Rows from block 3 of a small class-conditioned image diffusion model, named by matrix and row number. Rows with one number within an expert belong to one neuron, the router's apart. Each number is 500 + 25 x the weight over its row's rms, rounded and kept within 0 to 999. All counts start at 0. Numbers have three digits each.
Before each expert's rows are labels from the 100 images, of 14848 (inputs lightly noised), where the router gives the expert most weight on average: "responds to" is what is common among them. Only what is clearly more common there than usual is listed. The data: telescope images of galaxies (Galaxy Zoo DECaLS). In brackets: how many of the 100.
# router: slot weights (model.blocks.3.mlp.router.weight, 128x256, trained with AdamW), inputs 0-85
# up: expert up (model.blocks.3.mlp.up, 64x128x256), inputs 0-85
# down: expert down (model.blocks.3.mlp.down, 64x256x128, transposed), outputs 0-85

# expert 36
responds to: spiral arms: yes (42)
router.72:510518519512511534507483516528493502512499454486507478535487496512492499502488460509572488498474485512468466467443492483473513508510498515524484481512496495530500481520473492504519489494489492497519506520492500465515472467488492504510510500523494521465532483
router.73:526509491486538500469457493517524510508476456491495490513444509488546528474464483522538475508497479537496481469500545480478519480485517490501468547514497499537516499533506505506467503499478484483475478490484509453503462485486481534489524513446512510466524507
up.1:454503506487497527469529501503494513454512504519562482471485539480495494520489489512466475547510479512502461547472468502507487484541511521494486464516516488483506506487521512488522506473490509476493454504451447512501511528558542502523549512498571495492513494
down.1:486520455497475493462515453471497478499515478523532500491543484498505529515485547480488478480479504458511532518460509544496497490503512484482493512483504516493510486496510559534525524533482504475480453592541491503538520474512479510536481510503518521460483502
up.2:498502458494522461490493493491485511489521462510494511489498478524470490533480528535518516497520456493484483461516504553476508520488500454552520493484537546518491486533510479522532513485525497511482510511497508540423493525483543479472473522480502508494512471
down.2:515450546458507518557436491536515488475500480484502519533523517438507451503496479470515536510486490495511504510510519540464470508486498474482474490493493477456551478526502505517476455513562483528508518504520465534511486505491471540497488477540460485500461474
up.3:511506514520536496471490478475496480497562522470517473508488544489455531488501502521478514518485489492503515476547499526527524528463502529559522541470452482451491545476459504536513515485497510482492504493497493536508503501505531507500553509521541496480509489
down.3:481509493469514486512506459519504500524489486520492510499503565510504508495542477507505481480525514455539521532528521525499501503482497518461483507508547507488491459504450473514489507527514492466510520471493527502462496522481526527556471522520502495504501502
up.4:485498523507519526466489500512502468474524499490507517523516486521478486484564518455551501467488480515505477452476473499493535512510496472527495503486513497502504517504444518494498539500483511533490536479470476468492497512494501498488501504523488471457506503
down.4:497489533468511511504520453479473464503513510508499530515484479565482478498465526485501546545463509522501502487483529499482458477509481469490489500503498495518507543472476471520447520504485474521523452485563490485483494483524477486493515502528488490484486496
up.5:494453534498492459515516493534500491477490552498469530496472462512491464491502505493523490525491503509470545505457468524480492513530472515512510471526460470469482492571479466487538521510490472490551507429548488513510537521471500474484513484535512515499494481
down.5:529550512489491469495506508515518527499514506480513487479493462490488502497491510498512541527492495527465498492504442509507476552486467522470487491450540504560507498533537483488518526499466494486465513500468494464491493532522499526473508503523508490488507524
up.6:460521493472492466485472532472506525488515472528473546492511478530547547455443476538512511482509498509528467466514439473519482524486488512427519483500505535512525524503558476504494516555495464489534502529491517499482475466534534520498509491471486489507492504
down.6:471515471527532496498502542519521503495471512458478472491483467515489512463438507469528512519521497505544491511501465521500474479473524450495501535516478533480502474477500490493513484504459503496479521515472482511520520483515475497492492495508475473503472446
up.7:488514471515497531485451523538501489469512485501457487491529504474508500483492489508516544533512482547511483446499484497485510515504480493510507526491476527509506509509532498492506529513506503495472526471519499456464489534453482476477553472472476502484494447
down.7:517518500507507507491508508487488509491511490483494505472511503533531518501495544506471507491515495539499475478479463450493468479488541483550527500520507485521501516520483492518496454443502518492482513495539493478550453502495495512515526488505478499466498495
up.8:490513461454523479482488472453518495515500537490495470490502494489519500518475504505480538547485503468518524454517507486488472522484485432485490517492520528467507485509521463465457517491499472500484506482533481467491529458546466516475531523530500490467510511
down.8:457489444477507498521505476542499485493520505553492540488511496483515521498482485474486487504466501465488481496457486482549515513493535511512525515481544548487522497458520510498471492495468448472547481493485487480499550498551509527478498576543496461507526500
up.9:531483442484458487475486488469490465515483484509521480483515479443493516516486492495471490548506507509522502530461501494524535493483515507452491500527495503506493494493508496537473497463492514499481501446505490505513524515497491536469517494466500530472427511
down.9:489517496474508489498480488537513480472516518510473496479496521459533518513482519485472466544518492529490464471526485522523499509500505489486488450507500498545485489504494501477515488510471504514525503485481497530470526533500493475503479544497531465495504522
up.10:494510522495501502437476471531494493500458526471509481471561520508493529463527485517518480430484509516482478493504516442500539544505518467489523488508490544510485531500491495470522485545490511543513489502491466511492528491520499484446488495515536420491540536
down.10:513506494523483503463488514511480517503503506483540464500494489548509481438482470490517535532511504487489488536524509494496474528557475512515558483520548455462487482486484472503485445523449514503488532512505546531554479505461530514480494473473488500526525513
up.11:504518513503530483486495523469522496565517491506502520514487474477496508480500491493495537487535510490468571474517496508500478511510517490528512466542488524473519491523536477519541486459499490535470547480430451497430497503495546502463523476501523505517560489
down.11:554510483466527502468501490471524518465494519500515511513461474503486508550492505533468493511508464452483484538522504499551473499503482494518524509488511480509458506497514503496467478494503512502476473484496477539492509477500523537539476488465488512519523512
up.12:489546500501476536512489506468494470532497507469516478461483524478502508477526467487516535537473469515472530485505501500510490496476515479493497500499469517522520510467471461506497513485491511511537499537512550532485506512491439483551507509465489463498500500
down.12:498495495523536474450530508464482496505455453465529503483526514503535473511499543457551523440493506535481468460526494484482532526457481492524517496518492477574499532533480513504517514489502446448515515530489505520511537511469471483473494474455511520498558504
up.13:460502497502472544530503547581493521494494581513506505483493494476547493484493483507525506548476490500479547470504505522506488513523495540484529482515529479482546471493485496531519530505500489498518498515439521459464482515491517481509470484513523491548488536
down.13:510499529508529535503470527481513430529502491505480510450482492515536522497504516507517472536511486501491505479502504537476510471513492469467504468520487524517489480529516514468537520473527467463471528502541522540469494465480504494516490503528530457498528490
up.14:519498490531495494446496476516503528498544468491491466517497515518498470492469499467479532498483449504466539503534519520482536487499519480473531511482503522479505531457486511518476473511474502527522470550472550489454489525498514524471500462490555502501505483
down.14:451440493474445550470505508506481489495470516461491502465491530495530537495462511473485504479513511518476435496523504501495521537497513494488531514546486493535473481487516467453462472486499492544500522473495488496463530482503480512489500450499446478485526489
up.15:527523521513498501510468502458467505459502505480470516513529530509480488480489491511544516509510447468477491487459478540496517496486503529519516504501517486500444503498462469499522490523531484525510520453524549538535503515494539536518494509506532500518518525
down.15:518450535488501483499498505481499501504549469512445462509493486504499499494499487532514499522504520491486536564501518494498518516494522508458510518473527521479516498500484500485498533469534518506470519491539464524470534477467459492457473456518489502529499461
up.16:495505454514508471482552561501478481541500521514487482501488503461529480483490519512503510486472481527513475478566499501494502525514478461475496502522532500482512473467508542458505534497526479516474562505504485479530514466510433489506526520512517523550479481
down.16:501539411506454496465519544503536508448516528530508513495499500484520546481527531487490497492486446481513492480507533452528456517492502499482511501543485491524478460512459498498517516490499519466518501505451507500494478458506489548495525516502528480515475488
up.17:495491471463510530487489529471465474529534511498444489475501496513443497517491518518511529532488486491452508519514503496500495467485463527457504508501561494516538455528557557465512508483481506522506547526516512457527543524488461482486514458498501487495482500
down.17:551473448520512519534521472524472488472514481500470523483499491579456515525465507510488484511490466533505496496496475458512520459470515491493505520497523469516500486517508466517460481521510478514489529500506454426488502509494511515488481480447456537483516513

# expert 12
responds to: roundness: round (53)
router.24:532516479540540484480468467464473512498462513479507520506486484502497526529503519496485494495515499471505463531523494537512537458529502483499485452548541505473508512513469522528518537480464536488512488498503500464476464499495481469524481519540483493512507508
router.25:521517480517546510491469441487456505477456503498506519498477484505474530536517492485488476476492493497510467541518475566499554453527520518496478455516519465496505475522473510512509526495489527483515501494497493493484482509510467486534492534521460495492496507
up.1:503515503479531491485541500490518466474501459470481479500457525536485488512537510540449524494503466520490471513519518543526545527459512476498483480485460545522470556476518494527523505508478504532457483512504483502478505503466507475482519502485436484531523499
down.1:494515475498457468565512454483494463498504537495483490476483524485511454537480455539535505547542540515510515476513513524527559525482500505513497509504531476498514495489504460485491507465482497465499493464486449506488520496536532523514518493538505477483452512
up.2:493508486497522494476503510528507535479502511521449503481499476520550496514496472540490495493536475515525531455475442472511509524463516504514495495498466546468479544533470502525506501540508460529501490464485493486487476474533477505493492518519487448525462502
down.2:513511495527479519482491481502478454504512460495475478473542482518454516530512473489502497497473524490497516470502481549534506493499480490500485497496530523479549514507442479507485509511478484517454473539447484502514477516482490518538508567520474473489528509
up.3:531478500496480471488460484497520492514477521486504519443528466487490480471484503497462511503512486525494502507520540479488468473498487521489509482490457526502537522451441501488530498480522507460478520513489445462521515493510525486481494543495505537503517471
down.3:495528518467516498522490504488532502490512494493526528513494524440524445527525535497470481495533467508495528473524509500496487520479516523476497481532490478513525504510507503493521478510524497465518473544453554462516497521526515485505467480508480482536506449
up.4:497504487562500498529493525477493519491529478524480509515491466548497512515468505489491515532493482498503548457464504502497495477468502464520504473485492489514485475520468499499508500553500495485485499497553474494464490529525590550506456554527507464522503514
down.4:482520465512488505492482504474495527491486458483554519487514454474468507500496554546519473492532483487529508484532509511493469496529542475531495491469523469466549504505465510511465514504545525510488505492493534486533487475492471543517507558504546535545538517
up.5:539494521459494503514500522461452510494445490488531501517492504488492507516488465504515514487485500484478493482537522507512435489469464475484483517496447552499490527575446577505523494534472505594509497501483527502505503531524495475471524485504489482527530515
down.5:503468474469529474489490518516445470509499507452520524555516498529545495482511515502511536568502480506522504507488468501443527531498510506494480484506556521524507499504497433462506506514552438558480499483521493547494507553547521550495475460489521504515514492
up.6:532500487514508532527506498486489544478460522487455526475502476476514511524488463500524485501488495472479447489489533481519438495504517498489505448484412518509485484533445513521511519501516505494505472467539520534536499542482479484534522527533498467520491490
down.6:532468484490494510475481543480473507499502486450449475455503493507486483485494531514501503549534478499471480502524538480477480529509515510509487509488558495478503553542476458512515507486489505508489514467491499492515511478512500539525501513483502515498549473
up.7:518525507506514486503468481476512501515525541506527536498469515526526494513495486476455468506467492510521515520489482492520507486525535488503467442554439493488519514477451500476487531479494491432492509467516497434498505505519457504492503510530477494548500486
down.7:461496505516503470458525507469490494542462556472538502485535469492517506486487523471501520515516481485482540454478504522468508512510501515527535485537533538468501467480505541519507501490481512518475535514472479501493499499522547519508518512521528466513490514
up.8:472500511469525500470512518508490505530495502542475486516547522494496522517479480490489496500516536494480562508505484545468450483472513450551500511475451460502501554534503472561485489493503495527515519541535501496501475487507480507485477501510448497502486460
down.8:457532507547502551456510483505491470505482493484508510556434473523508520500502532530502516475489514528517514469514520489513469507520526496509493496482481488517524491480495500455514473499525518489490482493452517454529481508547504503512499505532505448525488482
up.9:486519570494468465512472517528526533480465471492490476523502513489480479491496527529491473460502481510463512485501521507511524500531517465561488525467507516474490479538491518477570513463481476490479524447520502458520496503518466513485465439513473498525513526
down.9:519467516479510494505450523491500501505469510473526549507510481486478474460520465469537513451494470527467557497488489494525471480535485502520522499490509499508548484510469511499523512484504513513519464560494513515506524530499486522487472446477478502490488496
up.10:478476488498464510501488499505471497517518526462540508516502587467505484511478475527489505474482493508487539499491514479479510481461502506494514514483440433503490469546488473526527478482474532544520503522424459478515503543525485476497457516518500503479479506
down.10:508474505490493510493498475447482522482524487535517528542508509512505462549551508528474485516494515513533489538504519507462514505475510484505501516527515509489459525509498431469532493492509514468502537455528513495516526499487560499486452508479504529507517516
up.11:489488480481493472500475552512472488506533502528510528516543538469498497504494508552477489491504469489527501505484512529469490508552485538465488510515467497507503492506495533477475501478506518514488521517451514498459514482504482470509455507527512510498526499
down.11:516491458493497504457501517522513521496508511517443494511502543515474483543502529476481519474523467510544477520506472512508540501498554518541502462494499519505490487525511521469514450490503465461444494460483464514490536500481515488474473527484522498464490524
up.12:489504529481482522500504492482499487548472457525509534521438481499479453515505500552487493482487478488523509521505535523487490501536512518472502508482421515515465477532511540520534498485484485505490524513500460499519516503505516468482537519478516485469522465
down.12:563537474466510507478497466502495471505491486479438485492484530518457477545476507538468507477470464494516477485511461504545517493521545526513506459483505477518488536510497475511522510482513507514453490498469498512468526511452545471491503520499501550490521504
up.13:481526503488495519466500537464505499514478493503438488539485504492497482508483471504463496427479498513505517479515506510528560499500457508506485483511472505478481500451535509482505513503470538542521484544446493528480481476520455507506505494501443502499496509
down.13:495508490526474514527551509502517487481458516531493525507518443487492486472493516498501495571506521464431476523531521506487516527496524505501492521517488480495512523504479526502514494472475518504506505478498506492454498462514500535484533532528509488486473507
up.14:513467485519481464506429494491495461533511520457502476528505473486517480514510519494509489519545535458516480518510432507508508496505481549486496528488558465510506510500479474434498455547505488482509496546505499460471525490501573471471483492507533518494516524
down.14:495487508492499464504536530475485506475532496479530467465519503526505503499460487517443546529516527491522507575480530520452505525508492454494506450482472544525537505501520496467486531498519479477503521517543461501513511534502501528513531498499505543481476495
up.15:500547489517508476506476498467472479536509538489485511510471448536487488494513506524492455474520499501486508546475484476496440532546505541467498531506517530504507466477486507495520517543512482477499533460552511479485500490495550442486516483483501503451538483
down.15:546540463472531488497452450474480490494514463439475492526516503487492489502473537517512520533504530507464531515503476502485495544520493517496516454453494461541495517509464485484493527527482494522477497453512489488469493515488502485473523548478529467492460520
up.16:504529493486505512500519502518491505507469536503501501463522508454503485487482495511500518480467461526510465462517492496493489510448472492452527501503497531472499517448501492523482499517514478521523488483485468507508480517499492502469507536487530497533470523
down.16:497510486466467457487469497479514466471508502537513468502515534495462463500491522505498515498475488468514543454509510488494544468477515492490501503519508506521512525476518508518485525485513538481534512489511510465502484490516523508479491523495465523511493513
up.17:519507511548506459534464513513468455529481541521504527504501515518523495527516528535493492509516485478489522488499510507507535499466511531518515489496513434530475447531501491446518532518503515475493494533507477448505501517503510524466519478488519513480465549
down.17:492510487509532485499515507505525498485501509524516490500555487508515480519535483556518485476515502476514510507453537473495485503485510495513532497483437535486512530508473517494539527499534465483471523437481521468507459517501489536501476484501491498500496488

# expert 10
responds to: roundness: round (44)
router.20:545502471509535502453468474482477505464514480483524468522514504497502451541488494464500483528469472487511462512498533501500525527486533462492522480479482500483525506530472545539478520499476504485522491470538518481532516507497470478527538534530478447516525507
router.21:531484469511487484478459484486480507480486483516501506505478488506525518529490488488473499499481469517522469481542521524526536533484552453490484466508520529497512489543500544549485520496479496514481487490512490493529506537514489475513531514540488477522499513
up.0:491496498511517470480490528488477491453484509548490462500492488515523459506489446507528531469537493525486434503507510511495492534498469477513530522522591524502533518526501477476507500529472506529531501516524522540538469467483519478470480505478492515478517497
down.0:523513502541509512522504494474496469489542469535541501533484503432482441500487534489489511451497459501530500486460470504497461501494479494480509500477466496525500439509468533543516480437466517506501515494527501532506439501522497477481522501502511477507510511
up.1:491494542515491525479497476483498437511464547499521509520515528512496469489489543512472554454501536532493527476495487508494506512504515473507493510481490475488465471502493464486493517522503527527505478509514490477451524529505508530518515507477524510494497528
down.1:514525507476550469457485502496482496491554480500506525483506500479539457479484464444533500500513514507484461486513531499490533468499495518489485490469507477486470510472530521522477479509497514537506497494522501476530502484463555521493515506523502497510499517
up.2:485480489488520500466457476499501516471478500493507489505534492502494505485517491496487526561522492521489545522486511506521510530521458498486493514520493558500501481448512521485499482500503457464526511495564460449499489477545550545493472544481478479486494511
down.2:468512491493482512493444500477496483504531518518495460563460498505476519540492486510486499501522496478462517500504521482474549479539486494519507560463486530482487487495491489533508490509524533503486458457499548403487512488498522502473505546484521488508466506
up.3:555495520526520463522443477432490487488567478464536516482492442422483523463510486493528489517489476473506505455525503530535506489505496493494493523479502512471501482476520534504469496509470519500513482479539481470532471512504485509472530488512551509517550537
down.3:501485440464501461515514482489499489542485487524468481469513513446491486463457532519509477498509483466506507486469441516475463472493563486529527480495534504489484493516514542500552483453487474511487546527489499536508509504527514526482463493507487530484513491
up.4:485476487488527538527503499510499520451536485500550472503506476489448516475531483501504474512512503526510498542528492468520477510521531519495514500503548508477501499483499509473529500481497510476497497518490499550468513518477515460495456548492474498495510520
down.4:478479475472491529482498496440526490531542481526504491534459523461512451504507482504502471535513478497499513497447527570517521480475499483479483492503507519483503464509504470480489513536483517482503508486514482516502522485549537519535485520540530470478525485
up.5:465496526504459459465541501515515492461541505459509506497471498483509513501500486541493509496508506549488509468504505538514539515518520437489512504522504507517538541516521506504509491493521491552524467487537494531474534521463490477508481530487535538502470494
down.5:508503537473514484524484505506506471529505482481486535429533502536487509480517497550577503520512477479496504487463486518541502490505405519493510502492497459521517491544480519505480521506540507500510497514478481513479517530458467504512496518535473542480477523
up.6:523497529530483468448513523501485495516524466522526482487500453536469503477518502521488487457489526489519557485458534480507504518529516530498519497473507499513470489542518481472498488542488479509486494531441505536566531480505424472521512472503512503525481538
down.6:478510563504472524516488495470459490502501531454507484486495518550483473487507498544497507534474523544471473510494496515482484514485473535517502536489482504500494539477496501509471505459494565452479501491525501461489504495475520507507508555500508522484504483
up.7:515501481500526476451504483542502461505488483500525509501478588486498483495493507469509536525520535502501475509502502507510506515495482490546519511528454495525477486480485529556488494513518525539542479525507532526422475494500482509517473503486465508476497512
down.7:505484460494491456471519494483498477524530498482499482502516471488488523488504503462478480507541564497502514487472472496520509485477500500465460498513479551508494507464470516527505497521468475500517513532503492412572490506513483516504526502507562503475531527
up.8:516509566522495516501457481484472509454537521499514441501514527509502509544492485523490508540483483486495530475517551535509477506511496571480509488485533550493503517507502508433510461502496484503516525516495497513478499494491485443469509517487553488552497491
down.8:506521518469506470488533497465488452486433502522519502494505465538517469542501497514502506505491479510514537516454481479563470485489489505481556445494467534479519482499490465540501505456502526503430519525508498490537509515535510459455486510502441524540491511
up.9:483531499515490468478466503484510507525485511527526475471518506461539499475490485472501477494538502482490492525501529496538523492510501527497519520468443508488501512512465471525515543483486532544492509573498571480488475518476437508499527509479488494527521545
down.9:487562499531517479490502494490449492538486539545513512490472501540483466502489481482493475517515451538482515518505467512530534509521507464522486499448488476487510517483517485488504474488452499487468525475511490489498490513497505485482500511495515475525488511
up.10:486504503492509487501456477501511466494515537458517507507527446509481496511477480521464529555517539502506411519496539493485493506527476506471493462528490518501510473469472504489474503508490469521517504493514526443529519522505499503504487494517470521538478510
down.10:546484545526535484532505466505481529485502496488501507498464513493476511491492512510511504460481450537512446494479523514497524503509468466516486516491518490459502475499514486462489476489526517524509530502477505465478509532469510525483515512442497492506493496
up.11:523511484498516519515517503455494478539484536485496513515496486528500532493476509517495499477511519510523558481507488511483521494504488494506509497507473471510473457543497519512530502532545501495511529521436462470452543521475492489475528491513507514523448498
down.11:572494490483486502496539509481494547485531507499508509528501514464513479494520467510516475542512495484482510473486483520509496496485503555496494501515494470532479497475513476540440511467490501477523477510512568511493494492473519492477505525497494505456530493
up.12:506491519496470521519515508528523538472500482489465500479498547468499455482489519439489495495504436525452559496477527500512521523500465464585511511469420524508501485451495511486478509467506522535497474503532574475463520484499434552523471484502479493475509521
down.12:465497498477494462461521527496509521490502517482495495498520453493486514492508487497510541493440457561497510502468507486515471543508506501520543500507524522489502533474500509494513496500466505532498512511559497565512484491514517474464509487504512485525510515
up.13:460521493498496533513501504496507536523541536505486527461475517525505486488519504513524475535532490455500470500504514468493501470522489540535531516495467485529542504552473518461501477499527498564487518518514455476523506500505522480505503482491508463479491517
down.13:519462496504554499521508535495510474476471485522481526526491526510514505464534515464525519488513490554508498498502537492497573529525531507498487492501499507481487498444480512487518473531506446481485501471464505517483497540536514493513467477476476505476490484
up.14:525510532500511494516523486520478474504515513523505508524507522488493498499463500480455553459471504483518551506481535473501483531539465497489488522510469526473464489469501472514476544418503496455495480502490525542511513502507466467473522505476497492504485505
down.14:507518480516481519487481512494499471512505522459504503506510515503517458503504505500514483507467506493490495518477483510463447474550507487488487524504493469535473514503494495504469498543500513479464495501504519458482548506520446533518515516490513510462504484
up.15:495501505504492492503501503512490510508520582506482475479497476516476499479512529510485512512493510473506480514510510540510521483553436554504507494500516502481459468518474538478515506450472504477522517524463513463458494531490479475486511550488514498533477528
down.15:506513493552515505523506473500490500521478512475457536567472499518533523437561495515471493535544485497503526512499537561504531485496457516526469465505469489478529506492495465487518457547549445486515474522510496536477495561506517478500493491537455457521482461
up.16:474500527535527515480504495543475467471506542469548497510480517501492514517508508535555500518506542471546487526513539494488521519487487482490528512512467474487543511459482480526510519511465519497510482496515532501525506511493524494495488563474551498486509496
down.16:521473495523484490471486484505464505566506520508519490502483481474492517488518508531479477460526514451488481529516488493540473497461542508501465507504515493530500489526511511498499561463519523482475489501474460479530504517493545507491493446536469502521533560

# expert 4
responds to: edge-on disk: yes (49); roundness: cigar-shaped (40)
router.8:526491475514513504452464478479472534505483485488508467486534510484526487508469491488471473513507497507536494507516507520470524506490511446530467489513479439492505495538472520527491498476512537474531460488494492471504489474533458480540541537522496474475490464
router.9:527519483490531528474481490460473501511465488495517507506514525502529475502481482456457493528485483478541520529506529530484508493476478467518455476535466447488527500538469542520489507452499532487519482506489494504493531488533482470538549536511462478480492497
up.0:486490496481520475486473495513455500505457488535471486489482518489465522494535502458483494501531565512506493498485525519513499517532482447475491525508481456486467484514512497481522429450519499483480514479512510445519474492453436538504513525520461503461493475
down.0:529489528529482437509490458546480519483504536520516486488506495475511469511467501496463489504497509498529508491452528499489519467532493493555500458524564493472505522503515507462507503499534500493532521512515494466478485502497533493509483497512543481476464503
up.1:509481528475488507477480494539496512509480492527474508512488514532506499522469464487500480535522478481468486484478509467532508520496450491504496524480518507484463502489532577476523484492481508470495462502470450487502517483495531490468488517540520523564515516
down.1:539502490490497513545494514561510510483518475482531494496511496453500497494487481514489516523530506470513524505493557520533523474535485500526507481450492528492513491496495488461506492526505468482504473499506512483495472484486499490493514487499476477499508504
up.2:478492497516498483481501508479481483526531487487480545504513515517468480505501504509485532460501476507459537496481534517507476535482467448535503495496458520494506504489550483474498508455482504491507527516521457431524506468478522476496484465531448513481487463
down.2:474518507529564512478514512486499520484496510512521493453465480506539520484468492485485525521456449560507495473561479471491459467491541431496527484521511461513457480498480517476427496518488474495432458506474523473500506482487516528521459480502505550492468482
up.3:525512522493516466527464498488486564528467489517481514497525479494484549498492503490495491504534487491515530501524507510528487470495497541519502532477493457510494490499521536513484510518492476555477528471462500479518489497521502495488468414493487469482491501
down.3:474515539491527475470514539500506462505521477485478509487548529526473484530515459466517511526499498486505525522495493514515470504513493474526509481473515546528487501498481545469527486484541520492472531508454506492551526505534493505511502452512508483475499460
up.4:488467535520510512562543488505504480514485473519510525488481498515508495484501479512484496493468510502524519492505475497518506479474453558549513529505524462521527495533476510554514497515501502462497448504435523466491496516484568504497487472496459507512506488
down.4:478520530454513511417484518533523451508483492486521487494514520483536500520525489493524530491499482499534497510528520508497488550445514505485491516484508492511488491506467522520481471494475489439524501482518471477516529519564467510477532521511501482504497504
up.5:479503546504532527454495519517505503475474492482530516496501497541507501525518507486486509456469474470517466511487478479508513505497493431467498522481515499516521534499514475511490517519509455517491500457508530503524492502533507529498487520498514482536475529
down.5:503493558483477497506485513542523522530510467487523536467489448494512443488487500482462466509488478475541522483503483503461524514464460525504480514517528498492497472529510495493480538511523480484520460520490538484505438491499476509462497499486496437500509513
up.6:490504463465488478483484482502523504505526497463506515513498471501515501496525512501494518494495503512538486510524528512488547507538496446464507503510515484505496444592532474536516506510534522503534524474442463589433463474486477450509492538489475495536512478
down.6:501487507483491518488541489518480442470504485516506529494504536504497547511504532471516457493491510490523496507483483508507471472465453517504504515525523549502494536453500451501502478528518450510499495470553475516493526474497452469518522539480515506499484497
up.7:482498495507544532555519502522523499492539519519532482516465499493506504480501495485537490521522506482502516485496458480493515486508472494510480536507517468490487499434491533450512521514507514494481491490509478474516499510522471474537513482525504527524538489
down.7:442508508481505495475474507488533497521458478486529469556533489452526484462496516486463533510519473490487523502504502525473507532500502484495535472542463499501544499486519490504542453448536513494478562505518501521515473482495499532514520476450470513499537481
up.8:510495502478504482477473506532514541498539501483524496541504521489545509490491512479496500460452442530443535490485494466515483505506521485473493537465522514480556459467513545490480495507517525532493458530453501531499509508535482513514498503493514478485501509
down.8:508498494478482537509516463469501512473473513499479478494504495463485456481546466466468481500473483521525501529521566510444469478505544503529491506520526486553531502522498486503481510502511509506513499509522526531524534508517507517453528525454461512485522467
up.9:513499500529490484452474518509503468498434455480532459483512496489485520498537547459486484471554486491497576486502482463522511533518501479500466468498512526514500468536503525478517520495485514480499523501487494492499555481491522505507561482497520501479511511
down.9:537506522503466495441460480516534519491520523510503489470480533551488490522493489480498532494522501505499479496485530491462503501458499443517456524495536502513509468500537520511532466487498549474519463473506493486495481525492490467510478460497503493505512522
up.10:513494512517493459504513474510500513463518540514511474499500498510555453482492512520488497439533452492492498498485534494505539459528498493439526540508536491502548495534522484479536515506492502524494476485524530514535497491463475529480465501506512487484494503
down.10:545484503482514475499464496461481535520514527520508522523505511432498492477476521541488520507493504507527503516516478459512482484549521498538522492503547501489545470471516494506476505503525508504463575527503559573502494525531494485484535517469473508477492546
up.11:486515510466486511527491515499496499476509506444502541516534445471477521501464495511486477490541507509489482516527522532483535498484489478508499518490495448516530440460446498519529532481529515498554506506474488458504477509472529520523480504500528512530470534
down.11:479465517505478550502482488506525516511495477537502513500513503478507523482521566499481499460484498514492548482517500508509531497508536527513450518459513530507496548526495486519487498479500518492510489533505476510504486548472562526493491502529431486490488519
up.12:492537462499519453525505463452520513481508439485465479467496493491509486483460526485468471508518512514505565534511477513508491486495552473509486498491514497486508495494507512481518532478503507470487509537438459426526500527511498511493527511514494526478519489
down.12:493477549447495439482477508494480466521512424505524532492464495487508498479517473496471489479554548496479466484477524510519521462489529564497487460492502529511544503469519494468507564511511485486492491499543467467489488506496495472508438486482490490491518491
up.13:503500500502491507526481487501514445485558496476470457494482505498520516505491520507524470500480463459468518484499510506512557493506501551496486517495518513493492516513469539510470496480496526534507503485496496504504531479477472480449504504502564516527523537
down.13:522492479508492478494493491494475540470486484556454521499509533453480480487488455502514478498495473497483518517508473501485516543508467513518507487494489471496499525529522497511571513501535544493500463501470515473497527492500483471475485540511459514515499542
up.14:513498524497501490502475503475476501509480497504519517488479507534483473512480521498525471461541502485520517466512499529487558532502500477525508533474439496508518546538496552484514499525497519515487503474469576482511521513498481531509458575478494481514537483
down.14:496511499486538503502500510505490496514514483508460505532518509529514505472490498536496453550451476523515483511480484508497511489458468501485493500481433530518496489441486454513472478482448464500505509515564508495448522485501525517515499546508509525510506508
up.15:507519497484477476460504516511537475468466532467496471533516546481496510497500501478506471552519491495479470511535517505495451519479549521495516491522522459496494474463485489472552527530479499528529558477522495483498505517490495522531489540502532487519537523
down.15:471475486491506512494522540492513554509505507510470523478509515483486527470504504523486512477500516500506518508501524503492469487517482516489547473557460503497487506514507510497520498513486489525493507531501457504480505457506482509548477494489514528485559488
up.16:528458466538516524509479485472476511531528486495478481496507532526498494493511506460479540431471507489483540498493498518502441493520488483504471499526451467466465536533504482460529479516498501488478510528505505556538498488478562504524511559499486509522481493
down.16:479522486490497453476539483554452491503494488517489514480513481504502496522463511504488493570475439507488444511522528460538506497448486429514497520522483479526475468505545516475467532495483511498475518478453487535452497484509495526501483482491546498495495534